config.toml
image_size = 96
crop_scale_min = 1
translate = 0.06
inner_norm = false
moe = "expert_choice"
expert_mlp_ratio = 0.25
shampoo_beta = 0.95
eps = 1e-08
precondition_frequency = 32
gradient_noise = 0.1
adamw_weight_decay_other_params = 0.05
Rows from block 3 of a small image embedding model, named by matrix and row number. Rows with one number within an expert belong to one neuron, the router's apart. Each number is 128 + 24 x the weight over its row's rms, rounded and kept within 0 to 255. All counts start at 0. Numbers have three digits each.
After each expert's rows are labels from the 100 images, of 14976, where the router gives the expert most weight on average: "strongest on" is what is common among them. Only what is clearly more common there than usual is listed. The data: retinal OCT scans (Kermany 2017). In brackets: how many of the 100.
# router: router (model.blocks.3.mlp.router.weight, 16x128, trained with AdamW), inputs 86-127
# gate: expert gate (model.blocks.3.mlp.gate, 16x32x128), inputs 86-127
# up: expert up (model.blocks.3.mlp.up, 16x32x128), inputs 86-127
# down: expert down (model.blocks.3.mlp.down, 16x128x32, transposed), outputs 86-127

# expert 1
router.1:129075170113145095123144133132151140123097110142122118122110132128096133154063102114138153139124121102155129108162108120127090
gate.0:093134113132162064115140108118098168145122118124103066132137185150149110144097107197167119141133142115156110122108177139112098
up.0:126125067120123086125140173123141126158139139126117113131163151101150146136090100124108085134122141158139106123111131166142121
down.0:128105126143112132085125131150142159100128150119104213135087105124115100143143067153159096094176127177130122148129153134161107
strongest on: finding: normal (97)

# expert 5
router.5:150130101129100164103135124128094126158141137078182164139170157147119127116143122167140175125157115128173120099122125172122175
gate.0:141141117103125176120128135147121144100131146139123164128141121159120120073164095115140103137157111147129104125140113162093100
up.0:168121121154140136142136127130147109080110134099162129120126120132139106112148139090091144123150130147088122126184159130106137
down.0:117159129128121140113083149162094098131134136133109132128129149102102154131127131165110105131126117139172119117124112102132156
strongest on: finding: choroidal neovascularization (83)

# expert 0
router.0:119085159088132116134159127126152109104145097168155115148107129139107147111095112141084158106116121121127141128102137120118090
gate.0:136057132135125132100159158168146071120109113113145082134097158150099093096140100106131107146068114108107136182148131137107105
up.0:101172173115095142125122150147176122114131130124132096102107136093119125163107161115129116149121126142141154139162123120130122
down.0:163088156130159116137155144111124147126114128138168080124125128153138109090124131140170122098142127164088112122193133095105101
strongest on: finding: drusen (56)

# expert 6
router.6:140141093113121142111140149155136128076127094099124100137119146126144122133115145154169128078085133128063115139134118111118108
gate.0:117138117146105107109127156162105147102093141095106149118150064119114125093138092134158146126175140103109124125097113133108094
up.0:127141090107109121145138171174126185133134118137096117129121170117129069117107129099111110103159116105118121136133129127131088
down.0:139117110125128100108133127141111160112118177147110087119104112121112161132135138145160114167098149126077168131091114125144134
strongest on: finding: normal (84)

# expert 12
router.12:108092132124137106172101110087193131167118113126107131133111139119118159161120133099141142163071154119124147113113128102120144
gate.0:141144116106110110141083133126137077137124181133139109140170137108134132100105151151102114129138115142162107133166134177120101
up.0:126135106127138146121123133150115136125133116132135148104133137101170142156111114109151131106168130128112138090107125118131160
down.0:125110147123115193136187145148144159093150111150115162121134106154128124129126107122125083115112148112145135141098155151157157
strongest on: finding: normal (100)

# expert 7
router.7:085147135145162113125121167111146159120132114152143116118101124135095111104106130076103147141134145182124133105118139101163085
gate.0:180138156112110117163083150156108141115161078127167147123151106112121139127099105072122079149117108109157097128119112141092142
up.0:120123112126077142154118120132114172102129122133118113151118144095081106111137105105148133154138120132143130105096109158133148
down.0:146115106095115136154118112120156157142094127108107132164149121101093131113127136119143170159121113122134112172092138159076146
strongest on: finding: diabetic macular edema (40)

# expert 3
router.3:121117154131129148142160155100113169151163143203131078107152118130147109102092146119100173138129096132110116152163138128157102
gate.0:070122147073160125095151104133126121138137112126130129120141102100147112120098143136093143077117153115138136144132112132130126
up.0:101118148170124117102128114143122142116120153112145158160110155149149087157103122173160133159154149085142179110107119093148129
down.0:107138155100144124114137163134108149105106163132136095129109148109160140068123084144183151109111075104096113117120152093097123
strongest on: finding: diabetic macular edema (56)

# expert 9
router.9:159109149164128120107128135109119147122108134175115136145130131138087100155128148138130098155111119111113113149078081127096110
gate.0:132113142136168109145146158148102077141165154117137098123095130099130148129125135111125123163122086113160115144160121146111166
up.0:110130146152103103120157140145135144110105165117144114162111146103173130110126158096112108120157101145150144103106119151061110
down.0:151104125149122140171142075114112099118170113073155108098109151100113124111121146128149167101116108185170149156097086107089111
strongest on: finding: normal (83)