python train.py --arch="swin" --model="image embedding model" --dataset="retinal OCT scans (Kermany 2017)" --train_examples=98430 --image_size=96 --crop_scale_min=1 --horizontal_flip=true --translate=0.06 --targets=["finding"] --num_classes=4 --embedding_dim=64 --norm="layernorm_no_bias" --norm_position="pre" --activation="swiglu" --head_dim=64 --fused_qkv=true --bias="none" --qk_norm=true --layer_scale_init=0.1 --parallel_block=false --inner_norm=false --moe="expert_choice" --num_experts=16 --moe_every=1 --expert_mlp_ratio=0.25 --experts_per_token=1 --shared_expert=true --patch_size=[4, 4] --conv_stem=false --depths=[2, 2, 2, 2] --widths=[64, 128, 256, 512] --am_softmax_margin=0.3 --am_softmax_scale=16 --residual_init="scaled_by_depth" --optimizer="soap" --beta2=0.99 --lr=0.0009 --beta1=0.95 --shampoo_beta=0.95 --eps=1e-08 --precondition_frequency=32 --max_precond_dim=512 --one_sided=false --adamw_lr_other_params=0.0011 --grad_clip=1.0 --gradient_noise=0.1 --steps=7700 --batch_size=64 --epochs=5.0 --lr_schedule="wsd_sqrt" --decay_fraction=0.4 --final_lr_fraction=0.05 --warmup_steps=380 --weight_decay=0.1 --adamw_weight_decay_other_params=0.05
Rows from block 5 of a small image embedding model, named by matrix and row number. Rows with one number within an expert belong to one neuron, the router's apart. Each number is 128 + 32 x the weight over its row's rms, rounded and kept within 0 to 255. All counts start at 0. Numbers have three digits each.
After each expert's rows are labels from the 100 images, of 14976, where the router gives the expert most weight on average: "responds to" is what is common among them. Only what is clearly more common there than usual is listed. The data: retinal OCT scans (Kermany 2017).
# router: router (model.blocks.5.mlp.router.weight, 16x256, trained with AdamW), inputs 0-85
# gate: expert gate (model.blocks.5.mlp.gate, 16x64x256), inputs 0-85
# up: expert up (model.blocks.5.mlp.up, 16x64x256), inputs 0-85
# down: expert down (model.blocks.5.mlp.down, 16x256x64, transposed), outputs 0-85

# expert 0
router.0:133122178140067125098115096141172182127192077083108077107117074160128115091161130094161180132159062143204107103140103147153109149121188184132150177174135117115091160171195106122079089099134109166137180157128138114161098112098152114179121123131075134114199166
gate.5:126138133092153113164115137161167153121137151063136103148161178162131179122106114110195147102123104057147147108185127159132089115160088151155148151085102156146081159128098170124142058123181094108118124115122149080113169129120159174169081129113063101127098031
up.5:082084152107157174129138111168117103081128152223082176107136088181060121121073151214135132131094113138126109122160132171123159079099132116097133120117099163165096130166099089106157169101105110103117151134072126094172119142157101135152102153090146186117116080
down.5:053191177178104100159120132060138125159087119135157176082138092130140130092130120155124093081135130166198115091182094153118173089167149123134131120148178129076123161144159169157117178140119130121177192108141103113111145139098151163118144075153169105100117116
gate.6:152084158162163120078178116080070162142114139102107103127162108123035112112115158100097119086127127101146120134156106108126116145101122116078098052143110106138083167109134122152199141157105149146132126117118092118095176126150160122140141102154104159164130074
up.6:135107150154088113126162156164158201116121083104109094061099153145137170148174081119119127090087110078188175162111161105123045078077094125146169114138138150113083153080130162150138099177136134116133117086114128182149097069127173129123139095127154148081120110
down.6:125148102098135176093119170135128119158155174136115164143167148177098130160092142170094134066135115076099096141076097083146078195145112125202157139081151172115138145137117119158137094154177036078097170139170157125113124139150118091137186121110187164151137089
gate.7:137106107130140115169097140093116147168152146105145152136129122105090060154075147182090126129156130154150134134120142150094100108158146166191111094101190134150172151102118100125167203171102155124127046084104169125144132131174164156097130161158078049087066082
up.7:093118134172193138127142104154116166128146179079115108124106152177140088158173137119130132079135121183089140149140148129139088139125096089144171177094122164064175060125070134102090140191212122139168169093093151180149164160145150132093110108189084141184082147
down.7:104083167106159187146105112169117094132109132208146154131124140148128092111176088155204114162108131149094125109049116098137176141168064145083128108083116084159131141114181143125120126141083155068108171094145142122114113151109150125098155099153124185112110120
gate.8:068113132163191158135137158096101143116152094112056149142104146154152125137101117142146179118128143150152146171118168162135107113074108160134109140193141093148166133121187110175116075166142165127167113137154151100074143075100150114150165149157165136135163154
up.8:153135184135095128195107104063124088161096104071142118083120137124088175062169118129092167088138135119114085137147114163101066107180162087088128146139084159152076147127143125093128091130099134097069160138086083109179158142081160103111094115083146090052123137
down.8:117134096114125095156129137196130162080135114202131107121156163163150127137096165077131134129146136098165130144200107194113126132144081152138176130108133183137151147128142180127101071132111164146151153124082085125110121106156087171175097124101141169096121131
gate.9:169114121170093121108081089113141136135129134146165169145101103099135170145146115078101209135111070104132225126057164142150141083112151106098152134080099123151106146117113096156095119195152137110046109141116144124128051087167103121100179166075127122146145098
up.9:108120118183090112128162107139083101131106109162195144156119154173101110135118173100120072141168105074076080134150096089096155142132106069114100160125049121170108170141148089113087192138182105135121145081166101119219143080151151152207154182102137109121089123
down.9:142151113169144076095138123187221119068157087187154119073129138143113136094096083090106115166159128090121138151097096186088154134167102103121121149113173066135170124082171160086132106146111147119130158118129084131072123136171079151162122158113157140091147105
responds to: finding: diabetic macular edema

# expert 4
router.4:136154104101138166178110110120099090171130160137179097106136164123160142091152120092078081079132101127213074122117138084130078111157099107119121102061112177143148190160129109065124117106076114140144095143164105114128100139140077135164178129100069110124147142
gate.0:143113123150076115180165169130100086073129141136137153184133106089094126124138138165146112157125164159093175152159111184134138138171076125145195149034117147115129121125116116128162096093221132113178127125146099125144123132177040147151148157126175129133127156
up.0:110109076155140141162196094173148186185131137125144158124126137179144169149118112129177203142134142153107090136109146133135140178108107141192093133181155165066080179114172141112088135105160151109097141118155143140114143125105131138059125113136057131123110112
down.0:118109148118100101151135120080073123204133085132136186103089104124146114036050121110118051167142163159137103130135146083091136090101155133132137170142161189101123108121126125121174101067166116135094113159147132179153220095075155155094110134181065124094086109
gate.1:130191105104093097142164146093096089123136193086095135125113109155094085130152119127098147134084086140173094155171231127127162136137154180080097095141162113112148154104153212109135107146136197130131193096130181096157129108148141122120137125176155149096147051
up.1:097101154123145153183078128125191129164157150119114143125115076126104148099059141114140116167133133102170159115146161139139164089055178122149080098108092140106134110141101128116133098168160114129158157121144141145135134174162123168144183149148129150098115108
down.1:167116144164099140176193148114138115139153103124128117145099036134131113137130124119170157105136085120058181111131166136126120148135114118056125156088182162067084152127094149151146095111120176096075105158072158139085101181163140165097144185121151120103105153
gate.2:137117130136092195093111058144112170149128128165186076143172162118135096116112146110118167111116131086138166172130124143133155176109121152130118099115143157100172159172156109221090138146144100095121130144139176074055049129128156166106140073139148107120074153
up.2:116166139166117116112145056167118103146114189144094143105111097102155155169120087077158083153141127104112075131112161108143107170090148113166083128134107145148107115107156168152121130148140092132105084168110085130158136112099179111100131145136110161138122135
down.2:156146115116123168093134144135154126153144185136136177149111115148116091102149144162179128126102134091173103101147119103122174091176104042195094070177154099080117107100152132099127158185079102138123192143086121121207133094143150131161124107115101146136136104
gate.3:090133147045118133116161143122066122162085170150137122140102145173105119165145114088175141145149123145108164163203131167127068093095143063174151096181134115130175084074144083160119125081162121097158080092193069091140113118125166142137168132160152108146110118
up.3:172114132120147100063165144140126129178105134139074134135153124148100072121130094134157119131110122076099176133162105124078081140053139148155120088131124155168112122096145155123139139116090085155164082145118098176144129170207104169200176093076111131125057061
down.3:134118111095090171134140159155142153121160143133092116157083133066116129137117129083152145134084120080099105150125112114118144154155109115151159165108142092027149114150069077166090094131125104102082165156115075094201071111126127117127072193126079138167090162
gate.4:124205102127105105106143070167134169144140146124148195134129135117200134166176066094087145104131141168161124112104074160108179139109148154126133163152120098085103102186105189114130059124119154179125146138115110134148145100122105112116132200166156106135157135
up.4:163123101121161116131190173117119100129123085097108135204152085116147096132102137175149148146099172159146181154083125178099100138115086181170144170104139116137173167187168126152122184135111150121131125144111129131121140139151151154088106182129076093115185146
down.4:200117175134183177114159159151158103078099130108154151102106140132149110170135128109157186111136089077037101175181091171152082106181188087143086091127135109080121067136131091094128101065091157084126130115108118115137152122144140124134164091093166161095161132
responds to: finding: choroidal neovascularization

# expert 10
router.10:143136120151118135167133115143137094087226144115083112159215033122194112141126126121127086074144163151129119111116161140151133134087102173104171084177139136192149144136121170080079120137156067127139137072098124104126129116101171101138112121149116106117206125
gate.5:121072143108144103052121044144119106082117149128085117130102138145113156143123130161102150199102122182147129095068158161133095114121102164118175084121130137132134164103166148162097164074091171154096095106136111147105128126122064135125119128101128120153118056
up.5:165095158136123171147117186069067127125110082096125036119072106119120120145109153085075121156121157099078122127155102146121092100103098139161141102152102124131112093152182134111134108183112200163159104144107151153114124121132189113188179154157091126131147192
down.5:141140179100100125125158109106124132102167082145116162123141067117120082127107161136112161122103127112116149110150115148158128129155124144115107143076194073120159119106116091169119127122134130128147171139101158137140138185145103107116089147052143116137169176
gate.6:138110078125151098114139163087096128153081156118116077143145124160111145120115157077131129196099153082144106129179114104163129082162091147143143168164117073180171124153159090125167098136115133097145076132109148074100136123094112134154128128109125083108126055
up.6:159103167097173143122082078127149067171142142141156156087146137174029064172056049191100074140101186113126187106097123137111096187161123188119163120125159125178132141170096128138110097104156117110147147135131143153145093151149171147128119096146086072027153072
down.6:108138137108099142107102136095162083164089178102110163085062101084169121117086184153163166122153098130138178108092102111191125071158137137153145142108149096161125153061148176175105142115120130123115173076156124112177113131101137142133157133106132114098158086
gate.7:207061085144111161118140053140121153151134102146179112086152061084086080108110125183058121137149144087120163171120128125096098196125094180182128151114117132145155196129142162115112130133118105133102136116162146158124195153097151125120143113095139095121119121
up.7:176115121154139133093165152153113092104115157147212158131133066091086118122178208132129119151087124089133132111139116131111157143164132143137146184123136058138137140162098172113108152190163184123095130082152048159102117179134149112107101076144138156139138109
down.7:044119212161088147093145075093140157217153158094103132111103144151121108096142108166116185185131066138185167164106158139121162193132153142109169118173108133101149111094093111134148134107113077164147129145143134068181074184112104148166074130090178119116094085
gate.8:124075164137136175120128178101100134083054114144150198123120058132145124063128204181124116103134138080097091124170122130076165186123116120120131108167094085129160050112159098134106076091136098127144144131119133102168080102152118177103127077103110081088186140
up.8:148151165122117153165163136120150087099059112179100064134143085168155127141127151095140120137181156116130134142148099144112107162154082145122121159034108125099128176164091128151160102084081092093098106139084113137147093123092084166132175156106081183097127098
down.8:143088157099063122094108136144142099157184106105041088123165082127144156147137141158099187133099137137091095164158134111222166123170116072149155136107122127107170203097145144176189143172113131118145143138090093191129136046153095133164107089091152154112089121
gate.9:143137157093134134200146131122128160168150045104152073155140127145160125137136129201176117122112129185108104155153105177087132100087171103158096087123114138096151153099138148106123144113146196120186097105144092120108138104163148117138154146091122120108099179
up.9:131117143118104101123086107098139115174122099098106092157161185120107155117114159151164089159098122149160099102113125101146106098145091117095122093146126124082078127140058112111086109160102095105116126115098068138125125124193134137165141175154171108161118100
down.9:147108130090091142135173076120137158135162146168138130223129136083108118196106134128091155145114109115153144111090101099148101089125137057131187168116095138146139167132165072166064177085117148142160109092100133132184092133119095164180150165123075113100115110
responds to: finding: diabetic macular edema

# expert 13
router.13:155084095155134126169183111104133116105177092154191195142157084156052051121122054156116138169209065133170104156115142134122147155104139168127142099120071143095191156141152083094097086221141090080162130117093165136146115130114173146099175126161168100158149102
gate.0:160173147160130130088109101141192141108149138139112088117160138182078160160111133183165180094116104100102081092097094119154129182141219134118165132138110113178146115192063091114077119108141164123127109126121124121135098171109088199110114107118148145204127178
up.0:159104160183149136132129146159174143054075131127147085136115108087125117085127108200138124134122155090143064110121140115086100128108126167082093144150182132080104130121123120159114152058138177117119116090071095188195103136096111106106144091073175125133123125
down.0:147081125168131117157161138096070141126101185151171103145137162092127120127168138069131128098110111099082130162185058148125120141204188136132132121106169130100096154163110118132085154109120164167095172104134168132093097132126169109081076029052120146130129140
gate.1:176168138118130121059152203095169155121141128074122133095113162143088124121162059103110116112145175105151170129105133098190152151049170123166142142151182123123133111162171141137124095103150171169098135089136087122166135113120141160080176099172142156139109109
up.1:155138120142096147139148121143107123125127080184131136169147166167097104139135089122109088103120062097138109130104080144111135087119146161145132070153114168146121175132141093125168140170105129116162172097158083111136100170165113094140127117167180198145117093
down.1:152105146176125195136169111177115128149163097120141127115110144142165159127106167106089163105144152099109146097168134141111070152135150141151132071108074127115147193084149068179120127171113152127155147174121148099108167176144210107106112164201176136137135109
gate.2:159101157123172123088123151136110122117182102118127135145197127100150121118130117193104043161106101152118157090104124108105117104092152107106129146170111081222105181082061131151127123101118175105208085150083085101140091127126105149118135172120161124051141098
up.2:160096135111050146160146186095153153078110146124155142100144126125179203132119138054172140095150127097150107140224146141130082125110125103117141146097098168156151094120134133149145141102148127052121187170156157124137140136104137106122072136107140124140123095
down.2:076102123122116114148128172147124114054111118114112119125120115091150122102178127066188022127115151103127126186131160190112136117163175111128101103192041096136148142080144162186089153146120163132140076098096138117113170169125165182108108149102146109154163167
gate.3:115115136150140116132119130154158108150113106161171119143174135175132165174083112162112114167207095093115096117255087143087148084122053152111088154133151163143099154120117117078110165147085115148137193147118138097188113131140157086182162115135105121152122169
up.3:131088149115124119113103146090131077115144148064120069074129130104123127172173115124155098120113077086095174139114176176157134088073170146115150182184117122112161119073081127095167136095129124118138176135172123141101205142143211083138123163146189161113131139
down.3:138111154130152086138195141100169092072129152183097139150154119157165134128142128101117104112101156150152149061190058139173154133131161135115116140120086118195137122114177083161090148133128105127084068093124094067144157134095167151147139101102144133160131116
gate.4:157117164106181166137139153139164128140105136120136156122082150103099184153115103148116160127172170140103084123156129141076207178129128142141097156091143089110175137110117158174178146118072130077116124137126128095137121151156117176143083130118066122145135112
up.4:116123146130129162135107091153118148109163136105148146169147119136119142133089157139144075103131178135108158111098105146115092057169121079112143152162193112206189150106112142082164077136087165081140084161128106198157148159123129149128143142196186175116136126
down.4:154106091112096128057168103124086206135146148141148101117162133075073123179097105139145160140111116048074095210109187112127131095126122118140159092160170129114099162135140178161112084102101123110130141144120115054219130162147100099144123128092142130151082161
responds to: finding: choroidal neovascularization

# expert 11
router.11:157105135148161103160140153073161141142176123117180154141149131129107155180138196112126113109093134146081133134126076089095145081123157142133102137103055177085124198119212109119084104118090114202114107083157221117146134106122178120115119173112095116156132132
gate.0:171161140049185077097134184094120077111140143150160171084058119086107099111131061104125109062146094158124090166136097096153107107127108106121098133099173144117232169124147108140094140128129103165155114143174110100140142199124099133120181094135159065106121100
up.0:145163122137152168089183141172120079139176115123120188180085094116163144100105134163178141172149109154144154120124114145122143135150179098129116195170164098143136124172119085157091121076180100161153177147113163156135116092112120107079139107120119134166106181
down.0:104151153103121143072118160078158132073142211136170118156140097096147084111138196124124096124117167113128132085150067135128112117101118164151118099165147132097119128136191104148130143109175134095110142165153168153153129094119103117091099103115117078115185156
gate.1:143172123203120049112151128105087150082101144124140216117111159159157178119083155135142122146115127200136065110126117123186116083110152137109108119134146165106145157143200123073145124122099076152151144123129160152103216127113084133111130157163163116121153099
up.1:144202134149084135126078145104061086116117138094136190185091087140154089188094149157124125153143180183152083205154096120073151174144148102140111166138152132104101158091173150146136128157055099080132119107115126092104115122142090151210146128145143141082129103
down.1:165137111089136124131110075155150153192179162186151123162092133133104095084157101099119107152169153153159157131116157153197120132174127109164115157084177110140113156149160115127167125146203093115140156130083148068139091133137099122141184191159119142070170142
gate.2:104166157118117143159060110149132093144069122119120162105134196153104102144120073124160109130176088124116080158165084102177108113157124073117193101116120070155106114116060109104104087141146146127122105123175179159093172127131139147088151091234139083123124118
up.2:139165136083149115066179129145111078059147123092131151207128079152115231060152076127049144145105125112115136139176146119073157136143091103139132127092167129085153161095114117132139130097168124163135109168096165142161113081174171099170146096115106097181117121
down.2:156128162132067133153127154127133141178133135089151120107084186142102133064174126154120163145106143211157177137071138185225092106186105093149117136092144149136124089131173177166138102074171108178101188092111143129138193071139081111099163143087088156085173163
gate.3:096138122154125185141105051202137097145094124107138134151160124088144119198196128170114118181148086144090218106141105071127084152068139111158112124094146141123119104194167213111094117149175154124129155212133156107128169123096087104181178085133136165168093162
up.3:183134114150096077125091153191084119085141132124120123141157150098148055090134116132106117037152151151155122111146086110154126080185107117155091140115145142106124154110089089125091108122126171111118179085046144098107169160094114142093121149109109149199119160
down.3:088174159109104120102153181110135101060141120127132043136110101111186123178151119119170113181104191158168100135165162109123113089068169099093137112137168149147071123167162119158134109108116150141116169110164131099146132116154134092111082110066069125105117133
gate.4:097097118127033128181139165155109137070128169130090075142154138141124135099106144097172207111171154080130157110142062116122152166112113093143112119150151162188135171131170123131142166105069107140071143122087123157171093120159120142117145155165088116147153167
up.4:101180115104142142063112130133181126072202163175128123122112126103104058127116129119141128150138118108140170104108127108148120114151155191118177163155160136145077083112181138143195096114136182113114122161103106128156132160131118164118078106146068222076204167
down.4:073118103127112086107100167084099104146139075107103169168095151147148164126118125107148136166147106101105143103145101119080151246101171086137157193118146136104112150183103070130107151102135183136158083113122139140116149164156028118125113113169169132117067143
responds to: finding: drusen

# expert 1
router.1:124124070138076163135137076129158110128094048180155135085144125129103187105087102078074066144081111182154217130169154150083090136094161074176070136112116080118102161158126094092113104112082118166120106134114177100102084096128125146142119142119125144134122125
gate.5:118209160147129143184115099113122116149067094138151190140123159147139138105084168163134143119110117153154168112114101097139140198208195112110128192170119054134156168110144148055176180161160127122157146100159184155149164155098129146129163108145120157145112104
up.5:158117145115168113094099104156143126118151110142104108108156103128151089127145180133144174093131129142100138130128165123175075137111124180172091158084177106086146097133091128140086170046128192140098163176106112086108109151079131190127116140179124158083146129
down.5:173127137133124072124101135127173157123123067149192140143161196162149127115111127147104120116177167076119176144151167129112147122143128109153122164113114150154124183121127117080119206116089108086182149115144086122123163146104131145112102141164104188109165150
gate.6:149172167144161133129116125147181131155165128133101107125143168184084104154140110143145145145099130078134185099141155173200045132137082142102151139119152083122081125076178088118125099112120088092174177106103122134114097099137122145088134098122141186167150136
up.6:154099104137103159145119107121103128180092196136117138127094181117150061152183112138099081103139109138121143145175133021167140153149119131131111177132160140086143161127136176144085200143171162186163183127090087121179129094109143125097144125167141137141170144
down.6:124103072140091133097104116141162150138131048120203160121169051113124133152072094143089062166055100095118096086104103176104161119148155083152180088127094147136118126121103138119066143182164125094148094125146100153138113116085143133133111115142212187141112162
gate.7:115118144168129057162151106088103147122154116103135130103115127118117143114137126136081111095185118091203101188126093103090111077143120139126166139075192143134143125162111187134130109074151058137147133072135086151201117087116167130171099115159133116138101148
up.7:111094137088113136110140104095134104104101071098047123146129181053133114144129149109121027136114124105161139073181129120121163117132082165138114110144143147117089023137123186091120116147127130151164119113142132141104109093091170132071084154153083146166107108
down.7:104140107174160116170127162125158147140172126120083115150163175081190167116144148178083024110105148098114064088148113155154115113140234162168117143155084145143161149125127120133155156101109192110163167112132088111145070121159078114118153114135105096188132168
gate.8:140131128105167146140077167123113138147139149128131131141105114119094063080106131081138149081131129147143185177139182129135125093127110153179116130152180121169066153147137165116164119155079135130156106162119137193111116109161086051036117125150114146109148103
up.8:165155160157172093105109136163122136147161125163178162133136173100094105119152126091131132107160186092097136146176070191108149136108139123138150153133176142187142136170106106173132093153105154142138082113180158100114127145085097067130094134105096147128098084
down.8:116107151118174138178110184138152170098112121114171133162109087094097100139129142112132081171139216155158116132187111169146148174142138089178195122107129126158053098098093152085137131102155165097101087089130051143116121107132138130094194101118151131117134221
gate.9:167146171111131059147126107133134095158127165116132186063152126113123170139157172133111125131158084102123151161118179102133189106072107109133208157128110114120182168114084119079113139085162105125134133119108161196078100182086148137139126123094175148182151101
up.9:144116082155117137142145102117091136101080111142146155123114110072130154083119131150098167092117137175221105157122162153102112109134167126187081156142093149128139080184144138133177161092133124132125115138102064125156165212140145141139118131200142114103106185
down.9:104113095124157151116153144159108121122105187093111114135149206159179147153099133158142128116138191116164096152063148202150090142148129133152122125154112163120122169056097128152161077152118077111152100155171144162117049153059069137098105120107142159189130171
responds to: finding: diabetic macular edema

# expert 8
router.8:052120105129104108095125089138081062169109141148168132111153104139088177062120098089157106081191138140138161123102157101146124158097131127140188145174153123151146075114100102091092116056128101123083165137111118155147090085143153148082118112109068148132132173
gate.0:167194086082106118137143107077101131144031129141122109074113055130080189165135169113062134114156149153086158143116146113084152180192104128136145153131086139185187158137130176090137138121099118120100145180111137091128069169194168161086089129118105110154141104
up.0:114069080077121120139147129145118146159041154093115149182111175128108159108175161128124140144114185117113139164135141163132145129156089127153094136137096132093114130126169114190133135172137195132203189146142198106116156097137055138098122132173129073120119109
down.0:148160168112122167109077128114133154122184104089123088113154075089161128146139106118157125094152140141169093102090079157135110184141139148163165158162178125124118127145114149133136217109146089142130113132079162083127156069134146142199120087205112054162138155
gate.1:111093067148144114107135124166140059047045105109185120153150100136109159143106115128109134133118131121042164106121144134140123155119149161124106141101108135133151151129164089178156158117140060071171102196126061125109143138151111133108180176148117142136152160
up.1:120074119128138121175133046080070139176115075106118139096121073143168125085158133075114100152093144102147168101100093118137170099148116136113135129139129150152119133045136159153138130125151174123136136134129122152166120164109115121133108137102147100052103070
down.1:140069153134103103151149128093170178150116101122137173176124126146156144146080149141169161076184110125091136127141163162146175123130196117100139136096152092130136125102101136142087178161108114104208131115138155145097157131112139129131180151141129166144182202
gate.2:089161123127147096170168117138114196191119135080121150105133149137165168074178104094118111158144126132066156165166182139089125123138153098116118082094127168140100136177160107076091184206188081150121150183154121110070130159149115176157167152099169093076125199
up.2:120131119165134134164144090136156162079144121136110152135113142113164111091185156082115100058131113123090138111099124127130174151203133142153067132121115119126157133120166147170112133136118200185085117156169097133137156084119131076115116131058112159124129123
down.2:077096119114136131138109149127070086185226113078192148182162146175167144155138113161126127137124140113104137204125204134113114161081149134099110139107097154138122119113147137135090118183128147088125101093088099125162114148096139111167158150171126092200143154
gate.3:147147123096096104121154150101096110121124141104150081169154102079152109133167131135114165147073146140086150136177139122053090087130106070104166129131147127120158190151096172084116176161159132129145130170093098128175096130076152184100127113131119113084096115
up.3:080200119166138116129147115190066129146122166148155124151132115161145104113099177158115124137146099155160121146112128168157096116139129109095087150121106147190118156092147130129074202128129096130101126185136067117139123141104124077118119055114169134157136093
down.3:160161192175146152091153111151149150112126181149178139109116118088179094155164164063148151141132103091113112162142130120155161128162137092091092161106151178136148147161126118188156114093184094109156106134150083144067154131114066150090202091107139140182101138
gate.4:120136117099120081107111101119151189084141091090176138097134130097133149093154108150094116109164042075162130121149084115142112147112150124095128143148186148147130121160179061143185103149111158101151108129129104136157164076113130120154111150133100135081115125
up.4:089095137132125125187108097143167084154131216140126174122066132108177113070135148098186154116117152088164116155189139169130139160098133115121137133110095078161149095148178162127126111130158144141138126110182104103176084123092141137177135138096130135198095154
down.4:145073075081133069108185151102139125134090127153183109144110116169142141106113158136140160096152122108113084194120185093087027151138122101125131108153142143128123166068143127134104088196140122127110105146133109116174155215103157146120178096126048186126159163
responds to: finding: normal

# expert 14
router.14:100100124085176153129123150143114115121193126207063171066166091129118132130157141173132128070142132138160094113109115105136093117094154118173106139141160175100132125106157067132110140103151103132152153191120145139156149125102098099147189091103121170118171131
gate.0:111161213125179207148154147082118110037095142130073206135184199150094128100090119112136134113119108142106091097131130099134180130154137041113129179098130050121123122101189112112085040118130163136160180128116139091084146119080111136141130124104115176140057168
up.0:107153122125138184131157129115104123063137114180174185109129135226150094149154138109168137101114106127141103079094139104121128128127118175090182183086144086112079105084123091157108114092146095109058127170172134127102109101046139160186165135084121140150135145
down.0:209099138132133121129103100126133103166193185173114127159146039087126112131106119085084091145129154141150142167180127155180134088131109145096082156215210155110118106127146161071123194110129132100122172066104072142112125136119144145098216085085085164134119151
gate.1:172091083163146128069126230166107166109110131118101136192139130063136084111126135184131117100124094142125134171135146105180115135112129090114127170079134156177125121095114134167162140129103103071149155053120139104160153123153163174149081113125095173162164109
up.1:150123138106125149170089148172126100111174179105148130160150111162129076098123164132104128079115132074148156115086061119128124176120094151132123180109147141104111197124102096160093105088040103161182104075186139115097129108137175157141225102113116114131079147
down.1:120127145147139118087104164141155154157070188132136099113147138144129127106102152093053125152133137139156223129161098141137146190147116115118126092165162131120098141136164149160156130128171154099132147165129107173106128142139087095089164149106132125183128101
gate.2:103103097133120126140153101193174151050126124101080144088097214181121086178170137109179189067080111058092054142098143130102165150141183138084112121128150167185115115053091151121081065110099169207161122142129153130086086098086098166139151148156132119127153114
up.2:125149148150146098149119157109136065147052125151152142063139122080146178106159122065093143144107164120111127077174095091124119118197169169101147105085125104135117092098117152114109161066124131096095123127147101164102145150070151099179100096145127159134173131
down.2:114129097140138154122139180062149174156153112077094165145162185187148122197096102141116154110094148083128151053116126132176150157104153132112094062141109143137150087140043148080143113175132156157134105134154131148119163137145133121093117127128117180129116137
gate.3:091166067143125174132174112103118106082176089117148097126132212106095117116166117177082140115148157148128150171118066128132134145103195162185146182084123133081126129141141075178155039169153183114156091143095169123133118118093133173183166151149168154131088141
up.3:129096203123148119075129119100178180163163192104152175119104100168151146136145154116096136120114154184121105171067141077150153121144154142094143139105046082114122102066179167124173095098065188093122140130132157153190135094126109120123096124118133148135160116
down.3:065132146094108100157116125101144088124111179132097053159180108100133127109097117127129118097114122112121134147119088075129156140128086115019124093134079153154178071105157145202103137147160125155090110120063192142128158117124119143107103126058117172127101118
gate.4:115136197086124152110132120202077152130082143129116163134101155179064076149153078158120121105085135126122115120118122110149110124117149170126110109113178111117096145115095094130093180164147112084148106150163189148167061119158140087098108101104115120134166085
up.4:096069076143117098152070167031093154103126114134161204111116115121115126159174151099108098097130119154162111098106154131062125080093110124133151083136134107090144057151134099122206117164129143180105125093142110099155129160098142130125127067182100110169159079
down.4:194149153091152073107122070114109169186137172119169156141096102121129110134136129168122126078124167130080148174116107125097095101133155057143164142174140112113120071093179113136147108089134083056175151150193086127105118092085141114103119165084105170123116165
responds to: finding: normal